{"arch": "convnext", "model": "self-supervised image encoder", "dataset": "regions of photos with short descriptions (Visual Genome)", "train_examples": 203450, "image_size": 32, "crop_scale_min": 0.4, "horizontal_flip": true, "translate": 0.12, "color_jitter": 0.4, "method": "simclr", "isotropic": false, "norm": "layernorm_no_bias", "activation": "gelu", "mlp_ratio": 6, "inner_norm": false, "drop_path": 0.15, "patch_size": [2, 2], "depths": [3, 6, 3], "widths": [64, 128, 256], "kernel_size": 7, "projector_hidden": 1024, "projector_out": 256, "projector_hidden_layers": 1, "temperature": 0.2, "init": "kaiming_normal", "residual_init": "none", "optimizer": "soap", "beta2": 0.99, "lr": 0.0034, "beta1": 0.9, "shampoo_beta": 0.95, "eps": 1e-08, "precondition_frequency": 50, "max_precond_dim": 1024, "one_sided": true, "adamw_lr_other_params": 0.0016, "grad_clip": 5.0, "steps": 11200, "batch_size": 256, "epochs": 14.1, "lr_schedule": "cosine", "final_lr_fraction": 0, "warmup_steps": 220, "weight_decay": 0.0, "adamw_weight_decay_other_params": 0}
Rows from block 2 of a small self-supervised image encoder, named by matrix and row number. Rows with one number belong to one neuron. Each number is 128 + 24 x the weight over its row's rms, rounded and kept within 0 to 255. All counts start at 0. Numbers have three digits each. After the name is the row's rms in percent of the matrix's.
After each neuron's rows are labels from the 100 images, of 14848, where the neuron reaches its highest value: "colour at peak" is the nearest of a few named colours to the mean colour under the peak. Only what is clearly more common there than usual is listed. The data: regions of photos with short descriptions (Visual Genome). In brackets: how many of the 100.
# fc1: MLP up (model.blocks.2.mlp.fc1.weight, 384x64), inputs 0-31
# fc2: MLP down (model.blocks.2.mlp.fc2.weight, 64x384, transposed), outputs 0-31

fc1.271 104:145135128058157126155120151107165122131101128122117128051102120179147152126119134119157152146128
fc2.271 118:087141121091123123137142123081177123118148115161190094133138149132147135135121117146135165124118
colour at peak: white (27)

fc1.114 125:115085037158160121134164139155128157110136121163079136131121126138120120126148145135121119130167
fc2.114 112:184136106119099135167118086132101105091165128123113160142092133144091121149141123126085125127158
colour at peak: black (64)

fc1.320 098:076099089155142053136097127116139139122141114145105149149124144122155107125135135094093108134110
fc2.320 107:121129123108186138112133136111076124132124136117086115143152115163141119117134116103162141147194
colour at peak: black (42)

fc1.163 087:136130132142128161129130190130120106136165143132133098136099114114157134116109140104106163139095
fc2.163 095:112152130158136082148154106116129139148101142151116153114180118117108084114164112165139119123146
colour at peak: pink (26)

fc1.23 103:130153153129160147106044116105121131131096133142115110124126126078210137137126135123139120133095
fc2.23 097:137126113087139120104146160152129163161137123099122104132107147141120140150119154137118108164100
colour at peak: white (26)

fc1.274 099:091126082103119098131123112181128125096147130100097155178136138085140131129119132112125101110091
fc2.274 096:117138147138133136136113106147127106138137107091145090133137124156114097141115146115113123113111
colour at peak: brown (62)

fc1.220 095:142080123154110158072181157120128123111129126138114148067114146186105144125105134129130118079132
fc2.220 089:097128122127132121116118166109127170097134135132109101142108120146096118104116123156149178159132
colour at peak: pink (26)

fc1.268 095:082162077127157139143118156111124117139100116069127096124092146127184096134114160134113129127121
fc2.268 106:108132120165139158110120207082160136102129138126148150095109128106101124132152114088105141175113
colour at peak: black (45)

fc1.82 103:128159140118171161133145134117136121104032112107113136124095141123195157127122126125151165139125
fc2.82 121:114148135080141154067136130120132155152120123146126123115155138119142116077135112123156097154111
colour at peak: white (33)

fc1.362 089:106105200057116166150093104102137157130089107116133108145137120115120078106114126136138129155120
fc2.362 086:147122142121154115141148104080136112155110167116137116083098161121134168138138142141130133120157
colour at peak: pink (32); white (31)

fc1.267 099:109120157119111115176157171112148127185141116154156119099108126095127131128134149106133137188106
fc2.267 088:129149190140162133124132148140145111154101134145133104096152086090137110158164096145134124171130
colour at peak: white (34)

fc1.67 099:093116109064125154118133157145145075102130121131096123137136118143133135102081155129140104115123
fc2.67 089:096135138152149139116080126127088135104091123091098145130087164149179081124111155158134163130130
colour at peak: pink (30)

fc1.378 101:132125137140100149138086111116055115119146151146120138092132117119148105132102133169144141100144
fc2.378 101:128102115184137137139094127116119130087113097128144132135147162118152157129101126117138141121101
colour at peak: black (50)

fc1.81 097:140128146103148184132127097105116107138122168120139124113130089104185131167091111118149140147117
fc2.81 130:160162142147143063167165131137133145149128115112113140119169110110121133153130107064115127099135
colour at peak: white (58); pink (28)

fc1.165 117:126083130145134142128047085149175132129151145117167106155175146139144143159135138139101123117138
fc2.165 126:122126150096146091165098146088074151114125161136155149160102156142131114131151157134132141148135
colour at peak: white (47); pink (30)

fc1.293 108:135133151112102105122087117119128148132116083123126126109125142124123142164103133170129125122103
fc2.293 088:142141088139126131128154115134121128153135145102090133137118166131129172128085123131144113154130
colour at peak: white (25)

fc1.324 090:143166120131133103122105106132160144169100140131130160125106084144173119142180139100123117175148
fc2.324 083:157119117097128099155139170088136157143062120088106114112110124121151095128103147125121138154127
colour at peak: pink (34); white (31)

fc1.32 107:141115120130128161180148120130149127000126112098124138123140144108162155119165145130171123140137
fc2.32 101:141138130159088138091087116148109127117119124124116149100144112165104140144119116098154114134149
colour at peak: pink (31)

fc1.199 090:119095111138123102137131144131123128116162105154125126117091189137131108094049136103129124111146
fc2.199 119:112149114118154163098135130163137136116137094105099096131117132113125149104126134103063123118155
colour at peak: black (52)

fc1.86 086:117139040182108121106154124157128128143192125141121149126123148120145102162120156111099135101165
fc2.86 099:131120109105139179143141083081119118115159106109134125121126174125103168086153104110131135128106
colour at peak: black (62)

fc1.374 107:194141110110133130145164151116131124106125161161136144076108130161120121122121132131165148138128
fc2.374 088:111113079100145112137129163107186102137143144123128102091163170113153139146146114133155151110102
colour at peak: white (30)

fc1.52 101:139131054150142159155132146139150140178139137109115145117126127083169183151119135118102126132151
fc2.52 098:141100153137119132164130121066081149131143157106122097129142151126151131129134140114125147155108
colour at peak: black (38)

fc1.27 093:107104110081129081150149161155148144121134119135057144144151145168128111121141149136146135109169
fc2.27 096:118112089119155121129096113102127109152152089137110131104139179178104079129161099106146169090157
colour at peak: brown (62)

fc1.1 105:138135181101095163119118132075110086135113086102171108144166181122122133128097124124114146139148
fc2.1 089:145145118141130139129106108144113181103125117148159114109085108118119143132130108159165138100151
colour at peak: grey (61)

fc1.311 100:119134132130138106105106116127124115138133100131135102090093125144128161144111159132114154127141
fc2.311 107:163159159114140148115093145160125102136134135101106133178161135122158110118143113138126089139156
colour at peak: white (34)

fc1.330 089:122141249105142142091148113114123118105108118142154096147120147162113113145107102108151119161115
fc2.330 107:177145153135143119145112102127100166159163164148125120089158111137128133099150133125114146108115
colour at peak: white (36)

fc1.213 095:130116072177148141166112133139140126118136151122128157129105127150171076140128140108091128140113
fc2.213 103:120098114109135136124103117119150158116128178115086126089114155135154137141132134140161107135132
colour at peak: black (36)

fc1.93 099:128116144105146184115103142133161135111190134081121112110127138104135134150160123170099165103154
fc2.93 104:116156175127085107168148092130121131143114125168120129152120143107112116099162125101134168128161
colour at peak: pink (29)

fc1.20 126:117100110171106079123121118114124132125207148113113124129120128179139047142118128080122112108125
fc2.20 158:103097106068132193088098115129128131132115091140099108111150120106114113089116125115141097150120
colour at peak: black (35)

fc1.150 088:113127103143097147157170097108143139103111114142110133149096116124103166125138137091144084178116
fc2.150 092:124122151151129133144096151154149111093080158120119136112136115097129149147127142158123112151152
colour at peak: pink (28); white (25)

fc1.302 100:141078113168144095106154122116120125112105120106119101131141115086162066129086114103125116176132
fc2.302 092:115116140147152104138143161115181131155131131138147125090103107139122122116138178159140152122088
colour at peak: pink (26)

fc1.308 091:129109116116125142142111141125081121178143144103153090087121077164161113144109147218135109114122
fc2.308 121:127114125156092136136143177120105120138103127104160153105092150144098152145133101069097141125110
colour at peak: white (31)

fc1.222 097:145164085115148128115121115122138119147062158138128126139126145124166138122140135116157142132141
fc2.222 091:157138109091146093114123168096181135161101102090140129114150155138130130114112114155127120126131
colour at peak: white (25)

fc1.327 105:102103132123124130151114127134103131117144115106098137091173120121139130161110111095079123132102
fc2.327 099:097112154173124134113162101122143119116115128169114132112117130101089125129148127117155206106073
colour at peak: grey (64)

fc1.154 101:133087133125141155126101121147146071104132071076139146098134136162135142122139117099160091089177
fc2.154 095:107169177146141135119136113114151140121096094170155104140091126159104148128139121140127158106155
colour at peak: pink (29)

fc1.233 111:134124143147112201151126151118134140149170150142159100143159102134156128138135107103124156194099
fc2.233 113:130159149138136090141136078131157123135107101104140143142172107101118090130147112137123127125131
colour at peak: pink (26)

fc1.261 083:138158115105083175136150076139156133144106123138116158118147132202140129137153145101096158140125
fc2.261 105:144117143147113110111134106157165180105068114119093090120136119117110127130148142131121106135119
colour at peak: white (29); pink (26)

fc1.101 096:136141127096123136156155143117169121051128126135166129163127131141142128096131140152140135162127
fc2.101 070:160097168142094110134076098104102096156132139122136143095166194150112110150134112127154080128120
colour at peak: pink (27)

fc1.229 090:134100107099152177151140139105139120146115147139143119114126102113174129135127117124163129154148
fc2.229 129:141164131137161095131149142142128157153112081105127111176139122124124120137094125074116102087155
colour at peak: white (77)

fc1.88 103:119073116095132193162238103140128116086136127106132134128117123082133151152133145143144139163146
fc2.88 121:135112150071133132082126129134124164109120120116169127142122146132101096124106152156136117184140
colour at peak: pink (28)

fc1.359 091:082131128153087115141087164116177108170164142112102102144096100129116106082137138151134134117111
fc2.359 090:107157179120129147151115112139111135128087108128084134147140114089118118180145107116146097134137
colour at peak: white (34)

fc1.283 104:116119172073101156122110143118120132146119109144141135167162154098131166127118116118133130135161
fc2.283 099:123116138140147133128102109137138140167119159117122129101080120121106205133126154148165110131147
colour at peak: grey (62)

fc1.196 098:121135121145135118162145135137069133090112105135145160107113146124144153138080103125116142091142
fc2.196 110:141171134100142121158094110144143151140122126099128164127114107099124142130130141110120101111082
colour at peak: black (47)

fc1.75 106:118113132156130228145118130090121128120094165093133127159123131124174081124127127085136117164119
fc2.75 115:114157109125115109106139087111157113124123110149107129084143123123135139129158157134091124127124
colour at peak: pink (26)

fc1.216 102:148133168107073162114101139105167101139130140102163152162141126138182121127124110109114121156152
fc2.216 106:132113106107146089146116132151170164118092171143151110107167146146122125183155121117166135115112
colour at peak: pink (28)

fc1.269 094:117126120133119133107136138120170128148152137133136045128116138123114140124117186137151089094127
fc2.269 095:114078120130126128158104065103080140136133139161138169121097151145064120128129150124150143130155
colour at peak: white (32); pink (27)

fc1.50 088:123151149154100103129165163149061145113133139117121143119106121128137094135111137105167103142114
fc2.50 079:100134152156152139197100125109114113102126137124106114125129153090138166133121144129146166127109
colour at peak: black (40)

fc1.71 094:144112110104165122108205103130107140143100136109110113112095112097164092123121123129104112158120
fc2.71 086:134137153073116114137156132092144157133106113130140128085098137093155097110099136104125152173132
colour at peak: white (28)

fc1.56 105:142135132130125160104132201111157134135158135153158099118114109106154120132132129140125134218117
fc2.56 121:132173164141146102137104124111129152136118119126149153115125137096146112152139135104153081120095
colour at peak: pink (28); white (26)

fc1.108 102:116130141162142142159101145127166150057148165143184128118131091122158113117079172138126104177114
fc2.108 118:176095108130152106133098131130165099146151143120158134119104151163157106133149121119145108124106
colour at peak: white (25)

fc1.205 079:150116171123142138109168147113139129103106129121123149195145136134109163121156134172182119132159
fc2.205 090:121161141068134114121127117126094153141118121162141107120127108099158132083125124117135132114159
colour at peak: white (34); pink (30)

fc1.226 124:106097052173164106127146140155137174109138139179093136116108102131126118118139139131151122126124
fc2.226 092:150137114136104125171127116156113092098140134115097146137083136129109143165135126141101137109167
colour at peak: black (58)