{
  "arch": "convnext",
  "method": "simclr",
  "norm": "layernorm_no_bias",
  "mlp_ratio": 6,
  "inner_norm": false,
  "kernel_size": 7,
  "projector_hidden": 1024,
  "batch_size": 256,
  "epochs": 14.1,
  "lr_schedule": "cosine",
  "warmup_steps": 220,
  "adamw_weight_decay_other_params": 0
}
Rows from block 5 of a small self-supervised image encoder, named by matrix and row number. Rows with one number belong to one neuron. Each number is 128 + 32 x the weight over its row's rms, rounded and kept within 0 to 255. All counts start at 0. Numbers have three digits each.
After each neuron's rows are labels from the 100 images, of 14848, where the neuron reaches its highest value: "colour at peak" is the nearest of a few named colours to the mean colour under the peak. Only what is clearly more common there than usual is listed. The data: regions of photos with short descriptions (Visual Genome). In brackets: how many of the 100.
# fc1: MLP up (model.blocks.5.mlp.fc1.weight, 768x128), inputs 0-63
# fc2: MLP down (model.blocks.5.mlp.fc2.weight, 128x768, transposed), outputs 0-63

fc1.666:113077107110108095085186161120168155161130092135159171149134116141163132110121157139109145136109107040103172112052114087024115165124167163109064142139112139129077107144144115142172150133170103
fc2.666:133095109175102133141090111078124112173143141069137136101140128153152144075163197083074118130175090100128157101110053106108111046173139143156149125122129165085164111099105104160117116135140093
colour at peak: grey (68)

fc1.655:133070129138175143082173128159124141155096128135044121091109117091064110105139149194100035187146133127126111188115125113106101178052203136105085119130131134152116089127180155167117103156054121
fc2.655:146105096166134135172117154123137117150147185124094133095188047038137144127174135096055134141114103070042142143134068106121105075057114079161141123129093108138135156086160180100099103133169103
colour at peak: pink (27)

fc1.205:167103141143107157117136103139144063147137178147141132095111113126145153122109073163080134114121096131169132150187143160110122116048122129177072179122104096116108158144135059086109099108201136
fc2.205:134161086090162193155084173135133080147098138099141165194144146091106145144157160104153147123138104114101141143127177149141124164150123118076181135076171158122121154108086146145085101139100128
colour at peak: cyan (30); blue (29)

fc1.566:149082190147113140165211159149118118101104151169116110126121103109028160150138147119075160075091152084089100099183115112092126122164142146078106171099160151067142118136180160189151124203069125
fc2.566:145157215153098147166141185160129086139137114123124134095136091162121100143099107147100130169128096094122163089173118086138100125163141157078153148128165123100168120127168129088110093104166111
colour at peak: pink (36); white (32)

fc1.482:130171142166148168156148137109140128104129157081129127156154145154087114056132164106096093121158137095148096101070177166134112162065140126112087152111155162110114158117156181077146122150125101
fc2.482:148166107182127045084135136110154135196124130126089114132087107120151063183156121150114155093130132125146180113137164144112133153131137165087078115127123057160067151072099117112136104083161140
colour at peak: white (27)

fc1.18:161150176132137162176115151114057111084144151059116125140141160124133114155116110129150117112220124074154102121104140130161137164188119124142100131140177163118110153107117204176099099144142112
fc2.18:175166152112138051162105159151054051161098129122067146146109123153212141085099144091190115123142153117132152078143081073141133140102135131144124150125125178182147169121166155077117123089165156
colour at peak: pink (39)

fc1.52:142050104120134164106205103117067160138126132126173150098053135092090140174092130145113122208149125157144088085125082102065083104093140143132135203144151135114113080127173160175129114149148114
fc2.52:115119106090096196173152155140109115139142175188102166161094147088102066139123142149139184153044110124131100191142155117119096170165142124117156144122183187146072162117080094108126186100149124
colour at peak: white (42); pink (30)

fc1.581:114132114124132132104135066094098122239117127205123133121114140133114121113181143153133145083085109115162167159186074142095152102087105132166082145116099127085167112141160123084080117142161112
fc2.581:155150135055147115119142126127124075134110086122134209134103105089165156073114122102146133131173110119139156094117140141174187136142111112104172107143116198139178159140148063181138131106111160
colour at peak: cyan (30)

fc1.601:103130144121140159127110128000104057154099126145046123082138139177101138132152113097144141150105147153161123124097133144142155104162114140172132074133114079098129128095147105104108107127154133
fc2.601:126095113096162060124047099167154153137176130168128093142127154177091134169112138122097155050154134196134130113095152133111086093144142124139155073146058100151119111157145098175079127138132120
colour at peak: black (28)

fc1.48:131157094081101133119159083114161106125073126176144081147154134110121130113193133126156115124128127088182205162100137233158142097120087118167119113152139123088135128146125138184128105159153146
fc2.48:185152184097192151159181140161119133109160147213148166092171106107138121060135073158124116124158151153111106151127145152159099116122125087133115123182124127163159164090146122175188158168118129
colour at peak: brown (64)

fc1.86:093115114120104135124126158106130115159075100157119101111185133103034159091137150153167097099164168116130150135141127109128154124097131106069048132150132098075142113111096127129154142082125170
fc2.86:100191142118163122119143150157156148160071052204182154133117091144083114058099099139153183125055096139145171160134146194168100196198166149120124112095087093118104167074133123164127157150152120
colour at peak: white (34)

fc1.245:114145120096125131087158151124155169128145092107116112182104134114144155124167073131123131145158103171104067105093134063158096088125110108084078057125122175119203127167132166134162110104094099
fc2.245:132113125155109183102145197149169087157098136122113108132138135098167133110158155085145116097131134145120141161088131131168065066122174123081190114133105087135079142148080111125194168128193118
colour at peak: grey (70)

fc1.582:106151146105118154117190134109126043121093187146171097099197140118126150089125093134136114123118061098153080140115137128124088157114157132026127087134121116127163174154164115111143201126161146
fc2.582:134120153141079130113095170103188114108156141179149114198140109130122146155067134088133112177090142071091093109071092221054156076145105131154160080078110137080125099140137129123115113158145110
colour at peak: grey (63)

fc1.596:121035150152184236125129152099145130134131166110107120137173131129107079129159163127134067177088240161113166106133120146074173104152040162138175096167123098124162082118137092139147115158126137
fc2.596:118114100049098112165120128104193147109104168144101105146103187148138147128102166161140154120159123110135106154141120101158120115126102125185101158104092135095179126097115173179126162156149124
colour at peak: white (31)

fc1.281:063114108187138114158153107135098111118101161118148148116093106086155164118126225105097173050145104126124149106157131106107079072054127136106129150140175113076139124135148076173144153095156102
fc2.281:105125162133106083140094101131134117068114121077138137138172203109145076189139161114104145154060164113127093151189118117202088127134096116116115139114130113126128139182095155080111106132142104
colour at peak: white (27)

fc1.541:117226158118132096071088098147142170085160116108104120166108143134146124147173112065187136057093149191135087100126194150121112130124107157152149096115169112120173105150122116159136183127109145
fc2.541:130112125193067180136107103163067125138144139131071141113168067106155131109121136088111092109099118126106183092114151090076118159111097123181096108111101128118126133135088110096124146174128085
colour at peak: black (42)

fc1.400:124032146124094160188085114144078101117116129122100148145082144136117166149166037180127137078107150132127128125117106140108122145130124121104186033112154140123114111127132129171082120084114121
fc2.400:117086179128125104167123104122191174121163124151119125136102134100113128133155088126132101111115115049152125132095198172164031167104102121071149123089150159117172164116103113112111129173113081
colour at peak: pink (27)

fc1.74:083112099125180141105118093121148201118106103092117134174088142132123162079142158145137105170116180203131074119094062094154138114140113129118105111158154097109150159157165184167107113102146103
fc2.74:143134153166187141113093181116126080113128170111176132057163212052176118138122168137117154115214180125172094157089146092157120151136135114117121176127149140161106152220066125120103146104149134
colour at peak: pink (29)

fc1.537:181143131169144109126137094129149125194111139136103157106136211111134148151149109155139136151069116094146145134114078110133124167054138138155155081082127153150157112178148159113105103120084112
fc2.537:255069148152077116115118126149062143167081114132110148186139155081112129141205111124148149154117130144113114080131131083104112076117146178073084124114163129114118098138134109092182118131144133
colour at peak: brown (68)

fc1.512:204060133108111097129108151050161105139138136125120146079241111134106152102172118099164087134137164168172113109129162139119183095123146115100099150132159150082160058213109114121151147109063192
fc2.512:192139100158137068146100119108102184139087141125139084170088120134170097132126096149096108124151079046172092146123130136088192122120098114143128082151103080135153186076123133170156135163097177
colour at peak: white (40)

fc1.492:065154146117178114118139147125136116173129138115124172163133105155119136113116124132089119106110092184101142136107149074135154104219140098116120152116196188181154069127135102118082108150088137
fc2.492:119052102146117057104156145167181118168093130148103121177091181170104116061114099092055112158115170143132128142092133168124168125111149071092088127186071138124182116087108115121131109142139104
colour at peak: grey (65)

fc1.589:122153184066087156086168121125096142149169143177084138119139180139136132140139142139124160162062137127156135135143113165088162132097164110159139117105192135137158114082115137108127115086108129
fc2.589:118086116094135055075143109097114159109091132135163050212149115138164137099097116090168122117125106124166101153176163186126136127148110164139093223132127100158129114136123115161122142116172104
colour at peak: black (28)

fc1.182:164095091139099115152153180109091072138130160150150129184129159084141193100130110086125154123113138109112145113100096131163144143137151126142145099087077112120179125214135163149114074110137165
fc2.182:084127044167125124097113130162118156157111100057128181114143123110178127176120146116088096146146150155146098154108104182138071095085106095114076147103104141173145137164185102149112104213136130
colour at peak: pink (25)

fc1.661:127007100133074138132112133141114109151102201141068135086056151157133088126186181109079105128137089145123135167132104140108048182166117172105151126103099141085157149141130121167131135140095103
fc2.661:139133131096123119220036081120141133135095159146158036160138104104108085115082129126101125092172148130101148150133105124126140091160105161157132136079144168137144161143180149133102109101097153
colour at peak: pink (33)

fc1.212:117131116169134151139111117098110101199139081116077180085094133104127143140145110132127180107142135167078102089114163129107196156149115155123123116154125078148098164072118183144143080115146167
fc2.212:138121170138125113092182132148117139141148164100157124097135154113177168073121180142059145202126124136170105123121123122123134113134083165100112114109120104086088142107174188138160156094163090
colour at peak: grey (63)

fc1.162:131182055124111161132113136145171153126117054134119132101158133159143111123149119114127096167125155128101112177114105107111102153171208103115022108119034173148135118080098135122141115094136137
fc2.162:061098086142118114120109075123181127154114136111126134114119115114144136097140154138106129107117106068095098165141143151129072091115113111200095129129037112151154152149129179171154202128157147
colour at peak: grey (64)

fc1.739:126110100127106124122151107141192144089192150110163164164164081101150141164107122118100118130119138178121143087148139184120167144107097162119100081121149069109099137133138092125144125134077149
fc2.739:130197177137122129136142142188108115133118146091137134209132150190140098094083129134087146175161100110167113158115134078086176133150100190186153125138113101108098140139163150117178128109195128
colour at peak: pink (25)

fc1.151:055101124145117090113139129156163084094144101162143136174124140163101171109145122082116064121135132145064125116099133139079095139123066138185099076165177111154103091110109096151118155087114095
fc2.151:141096096198112077110150160189081115148081126117093072098152090109165105083094079120151148135157122120151098155064109090172153141159100095139145069113147144213143118081175103142162153188116083
colour at peak: white (29); pink (29)

fc1.525:143132187094108094102103090119136141114106128181115157113115141132128119121111135148058076132166124183069124127159157090139115015138124124092168168157170132081112164144117099133084131127089115
fc2.525:139153184140084194099140091148094132100156101077140123173178096086183112115135112102141129149096095106097126141147185111215146072121148142092083105115166135122201146118158109173083116159111104
colour at peak: brown (60)

fc1.459:120164195138124122096122097136083137126143125139137180153126197158139131109155110129137150112119163156215161184140116132115158115142121165093108087178146154139090140140136071185063134110065140
fc2.459:066123117202125095164115128146117114158124106133087135113119200071113157148115041127148100124096162089118149162129184149149140101036103123043133133155099088109091092183103160093071084121134102
colour at peak: black (50)

fc1.27:126129170191150159148182149141127128178113115089140148147092118118116129124087197145084148087073123166110157139123133144126142124078072141095122136149125112139135138151148125041136121104160138
fc2.27:109080115126148074116124155144091150182120140123123122173144152163116148052072174133126166103142119075147179199145125149193104160095154119097193103178120109140141164078108126162105164101166107
colour at peak: cyan (29)

fc1.572:107101096130192150096148174157165113130102143111156209137104117118110121086169097105089103110091093226070134134095174107096113097167119166096092165114121121161124108177148124141175174113123127
fc2.572:093111116126097089147203094116135158181075088185164139199111090185128138071085117114110117116143140094153151169121103121118131139136167187144138097167082157123170094080148119159132165087154110
colour at peak: pink (37); white (25)

fc1.501:131069079115163167146168123149129146204134164099111130110131071119101171088131082103114090139127103079146139117119095096082177130121154121172123159141104109107162143133138220123141096155200091
fc2.501:178156107182116187154122146186144130179135089133105127128148107132188086103158084111085119130129129121147187140137135087128195104158161085056102121113176101160140139103124105120125101119081164
colour at peak: cyan (30)

fc1.555:176132153113131092133130163167149177110157087162074083129123110154149178118186170090119090109122116122119127093127131066100123095076130165174063059153117138079145208122142083182143099076083082
fc2.555:133146141175097158110147129127165115164084064094130145141072154158159132164123107188106098109143123059121117123149167116068137097136163170166080120154169180110111078071136094133118170124137080
colour at peak: brown (65)

fc1.263:177116107139093137196157120125139105160141115072178148074233167145173105150146128121109148158150104189095128166109142131124095201082188198120134149099135138134095172105116122129154160073102147
fc2.263:132109152115090084146072085113071204129162107172138178164079110157121145151114131095155103179129117132093111098111093078115135132140146096187068132049084139093188187097054134099070134127126116
colour at peak: grey (62)

fc1.340:171139115144121115106135105106046142119117104090138137143098145157094087160139182132105111174157138121157157110161166130063119123106163119146128059094138128054120095119121135137165124060104142
fc2.340:152081168152124080179174187180133140147116159111140110173164122176160084155121116117137163078105124082058068078132131124158160105139158210144125166123135182139045140150117099126079107128164118
colour at peak: brown (62)