config = dict(
    model='self-supervised image encoder',
    image_size=32,
    crop_scale_min=0.4,
    horizontal_flip=True,
    color_jitter=0.4,
    inner_norm=False,
    depths=[3, 6, 3],
    kernel_size=7,
    optimizer='soap',
    learning_rate=0.0034,
    precondition_frequency=50,
    max_precond_dim=1024,
    batch_size=256,
    epochs=14.1,
)
Rows from block 6 of a small self-supervised image encoder, named by matrix and row number. Rows with one number belong to one neuron. Each number is 128 + 32 x the weight over its row's rms, rounded and kept within 0 to 255. All counts start at 0. Numbers have three digits each.
Before each neuron's rows are labels from the 100 images, of 14848, where the neuron reaches its highest value: "strongest on" is what is common among them. Only what is clearly more common there than usual is listed. The data: regions of photos with short descriptions (Visual Genome). In brackets: how many of the 100.
# fc1: MLP up (model.blocks.6.mlp.fc1.weight, 768x128), inputs 0-127
# fc2: MLP down (model.blocks.6.mlp.fc2.weight, 128x768, transposed), outputs 0-127

strongest on: text has "white" (34)
fc1.663:143160150121091073154164101122091088112118163159109134159130099150113121087100090115182092170177158107139126114121142106082189127137129062121126129120160180101123161126122100028112150075177142104114149137175116125158126069119079150094090183123101082110180173117115126095096139152110104178136126135056139139087123105140133085110101189101125155113195110071148179133121105118179098076107
fc2.663:131121147125145078061096164147092186130088080090153093138178108193158087118120123097197120158150166125145089148049123137153080104128136139114123043139066117093119121177107121175135160101123136132118112146116140163134109128141110170058191179152193125108117114137080129120090091109082136117133076120147129134094154095138193155153133106109076088102120145078158159075097130134085123128148

strongest on: text has "sky" (33)
fc1.309:088121117138103156093134137103183160127073085137096120098119159077123111097121101103114119138141171144134130143106173068094153179133124123160080111088058145156122087075116118123103158129114107103204130135101104047127175101141134123155123146092153122168148139197107186167124129119112135155156106145107091112114187093158124087134106184145139033136171044126148102176145175095160120089145
fc2.309:132000099179098110128123139139144149127113085097122112096161056114179144128149092138111126131117113100187115151139152134088103152156139083065165101127172061165125124119088123119120071129144113115136144165141152135095075119135121119093150143160172110044106064140103128122200097066144150113180141197090111180132139142144196127109150156148100113126172129111118125127151143147106143138127

strongest on: text has "man" (31)
fc1.536:171160164106153098154125082147143135131086120142115137182127079097128143148156158049089115115126150091137124161184173153147048118080160082135077109105098138085149125151102111109116104141072084171133162148189128112086081166095120100118128123215146117127152096146113116115160167155136162208203139164111099065127096130090152100165086113105102119122154145173104142158172167121147139132156
fc2.536:152151198149156093111135071083129158113051140115188158088098148139168115111116193169116100136117143099150130125140111114055185065100126103144150138104061119095173146117114179151147127120179057131184111107128086127175173090103175133125129102160076145147116123122108154138073103147106087135124154167088147087087128110195091151196137098178111115153105144174143107151104127115132143133107

strongest on: text has "man" (27)
fc1.438:129090104130072091123057144123149169140124118145072160083122103168156087153087078162130106123149124152101147156143116126158089104143126133116167111161161137104106122151159069133100151220135114072118149185089152102053129072099159096131120139128138107172117175127059138083149136156104155070153113144112079131142104101097124157058120116162147080056164116130105099135148164119166069097088
fc2.438:160035126147130113116142142143125113154189092174169071118147148093161188101083124121141138136100143099068053147108115132150191104137196077103148167098151132164163144083116115120130111093144156149055142121085118117146076085126143120126120180109057165149157136125132073174108083151103131131116121109098177118129137159145098183065136130148127114143151082114099109084077159130116153083166

strongest on: text has "white" (31)
fc1.477:139079132073139082097131117166159130074151140113135151120092152145115122125098192159119117077160054098115106139076098108204129189096186106167147133163169138086182111139162177183163073158121125144121145122131128116089160106169173110109125119095148125107130128119124119118160074101139083116137117095118130134173139131117179126125114129174111192183124115101137136177086092142195128034173
fc2.477:164074173143147174112140114180128113105073119120112149041120083169126115074167133102108121126125153171136129085187059121111164122123081167120124103105084130166116159164132116067169084119125148113113126099158146087111100157127160164175150130138182027098126169160101127175105102120115108097122144150119144139147116082147171150168081154150122194139153127109152114158096075096119064146175

strongest on: text has "man" (27)
fc1.194:150146163128139151080144134136130095093193168155081119133132118084111159087114084154142101119120149138108052079120111109152147159123134129117119187118131099045148056099129115112148076038160180109154109119193140151102140118146139098133148199071148106093123163146120152182079061123115169113165140138103068146125153118077133142127121147166148116167169168104115090168146076130126107140178
fc2.194:148169119165121173096077174068123098094160158153133190152165119129212150165073126108097095095149066157143125131083141176171087134110091127152144128114130067105120134078125149089127150094152165174107055116113102101134120146097117158093150129109111057074150137139105165162080117060179163122153118112113152147174129097074177116104106174167157136158090145124115113121150136136097164176127

strongest on: text has "man" (27)
fc1.109:159173175112151197102208057148135156129130080137128107134134067147134134105165135106076120143127144083075151175114210121113074164088107076131116145111113147081141117099112167097191059104131097102150095114186096105150178133127096118087125142141131160153141097134098134158109102125136160177075140153082095122149131123090198130159113115149084137126101144163150211148137107139126126089154
fc2.109:091143164190108112149123078118099154137139145142149171096128079153197194070146190116103108162176087092123123127138076107095144103078115156177189083147060127101113144107134135133206112101139095156170102112132089126183155099142179128138096084122115152107124123088062141092123112109078129168153117165085153095074089103159120164162124124153125089173137131083148105158114066115118133107131

strongest on: text has "sky" (27); text has "blue" (26)
fc1.720:156114131100111117114123112119106173132099143045213116129157168107147116107132115021093114169192078101119128107104132166141108106146104152105110148098120179091142175168153073114109130118131172088175098120120086142108090116123142167062106139164099158128111142091077112221145159152159088170104060129162143154135153126133149142091184171111148091117110122094132144151105155184126097144129
fc2.720:149087072061109105135091112136107104148165096142104094162103103109195130101121113071182084102132115108144107119169126160141124176109106195084131188102161160117101126130115129133108092073146112160118131136166155146122197092128186205157236065151143164098163075123108092132133190083111162097083156146101156108139116132122138142144111125094137126066162152165126121158134146110138132128153

strongest on: text has "sign" (31)
fc1.191:185148151112094120096219112149132124134096201094121138064135158140138189086093131128082093145081098130116166131092069114116149151119105170107200148165103044114064113173087112158085161172115149119188166108151151145157141128121130079033165161150074116092121152159118161158122138149135140112117124129115141116116076174165110103118141123111159080153151123131126107161120117126174127148153
fc2.191:117104139093145127099135139110155151169083081154145132090110186100119163086144109119142117117126175076148119175123086188119086112205180096115163169130146101139092109148132139110114095127133105085092201132159110135119212086078133107164133178098122098097138127108119064200131151152114128047081130185098129136154178147072118097143148131161162114103148099128141155136127114123185087146063

strongest on: text has "man" (25)
fc1.365:146163135207120134117116108098128113096145110191110088169101139164157143148159099148143147133160122116104109142114139138114169110168107163113167102121081154152118156111114181141134113138216155109147075115129179097111060164198138095113164059090151127099112156157145124138127149168148130113193074138094149152058119202141105132127125142091232094117092126101154097133149096129089150183120
fc2.365:168114143154093107138132108095108028081073083144103145070144167180145132191073142122164110106163108178191131045111129172131169092094119161108105137070067138182112122137159132095142137135137154082161090106118104161102110174115129122128088136111101114124139189162147145113144152190131117139118094133146105080117093130161113124170131158104114110149151127168107129165098155115108218170145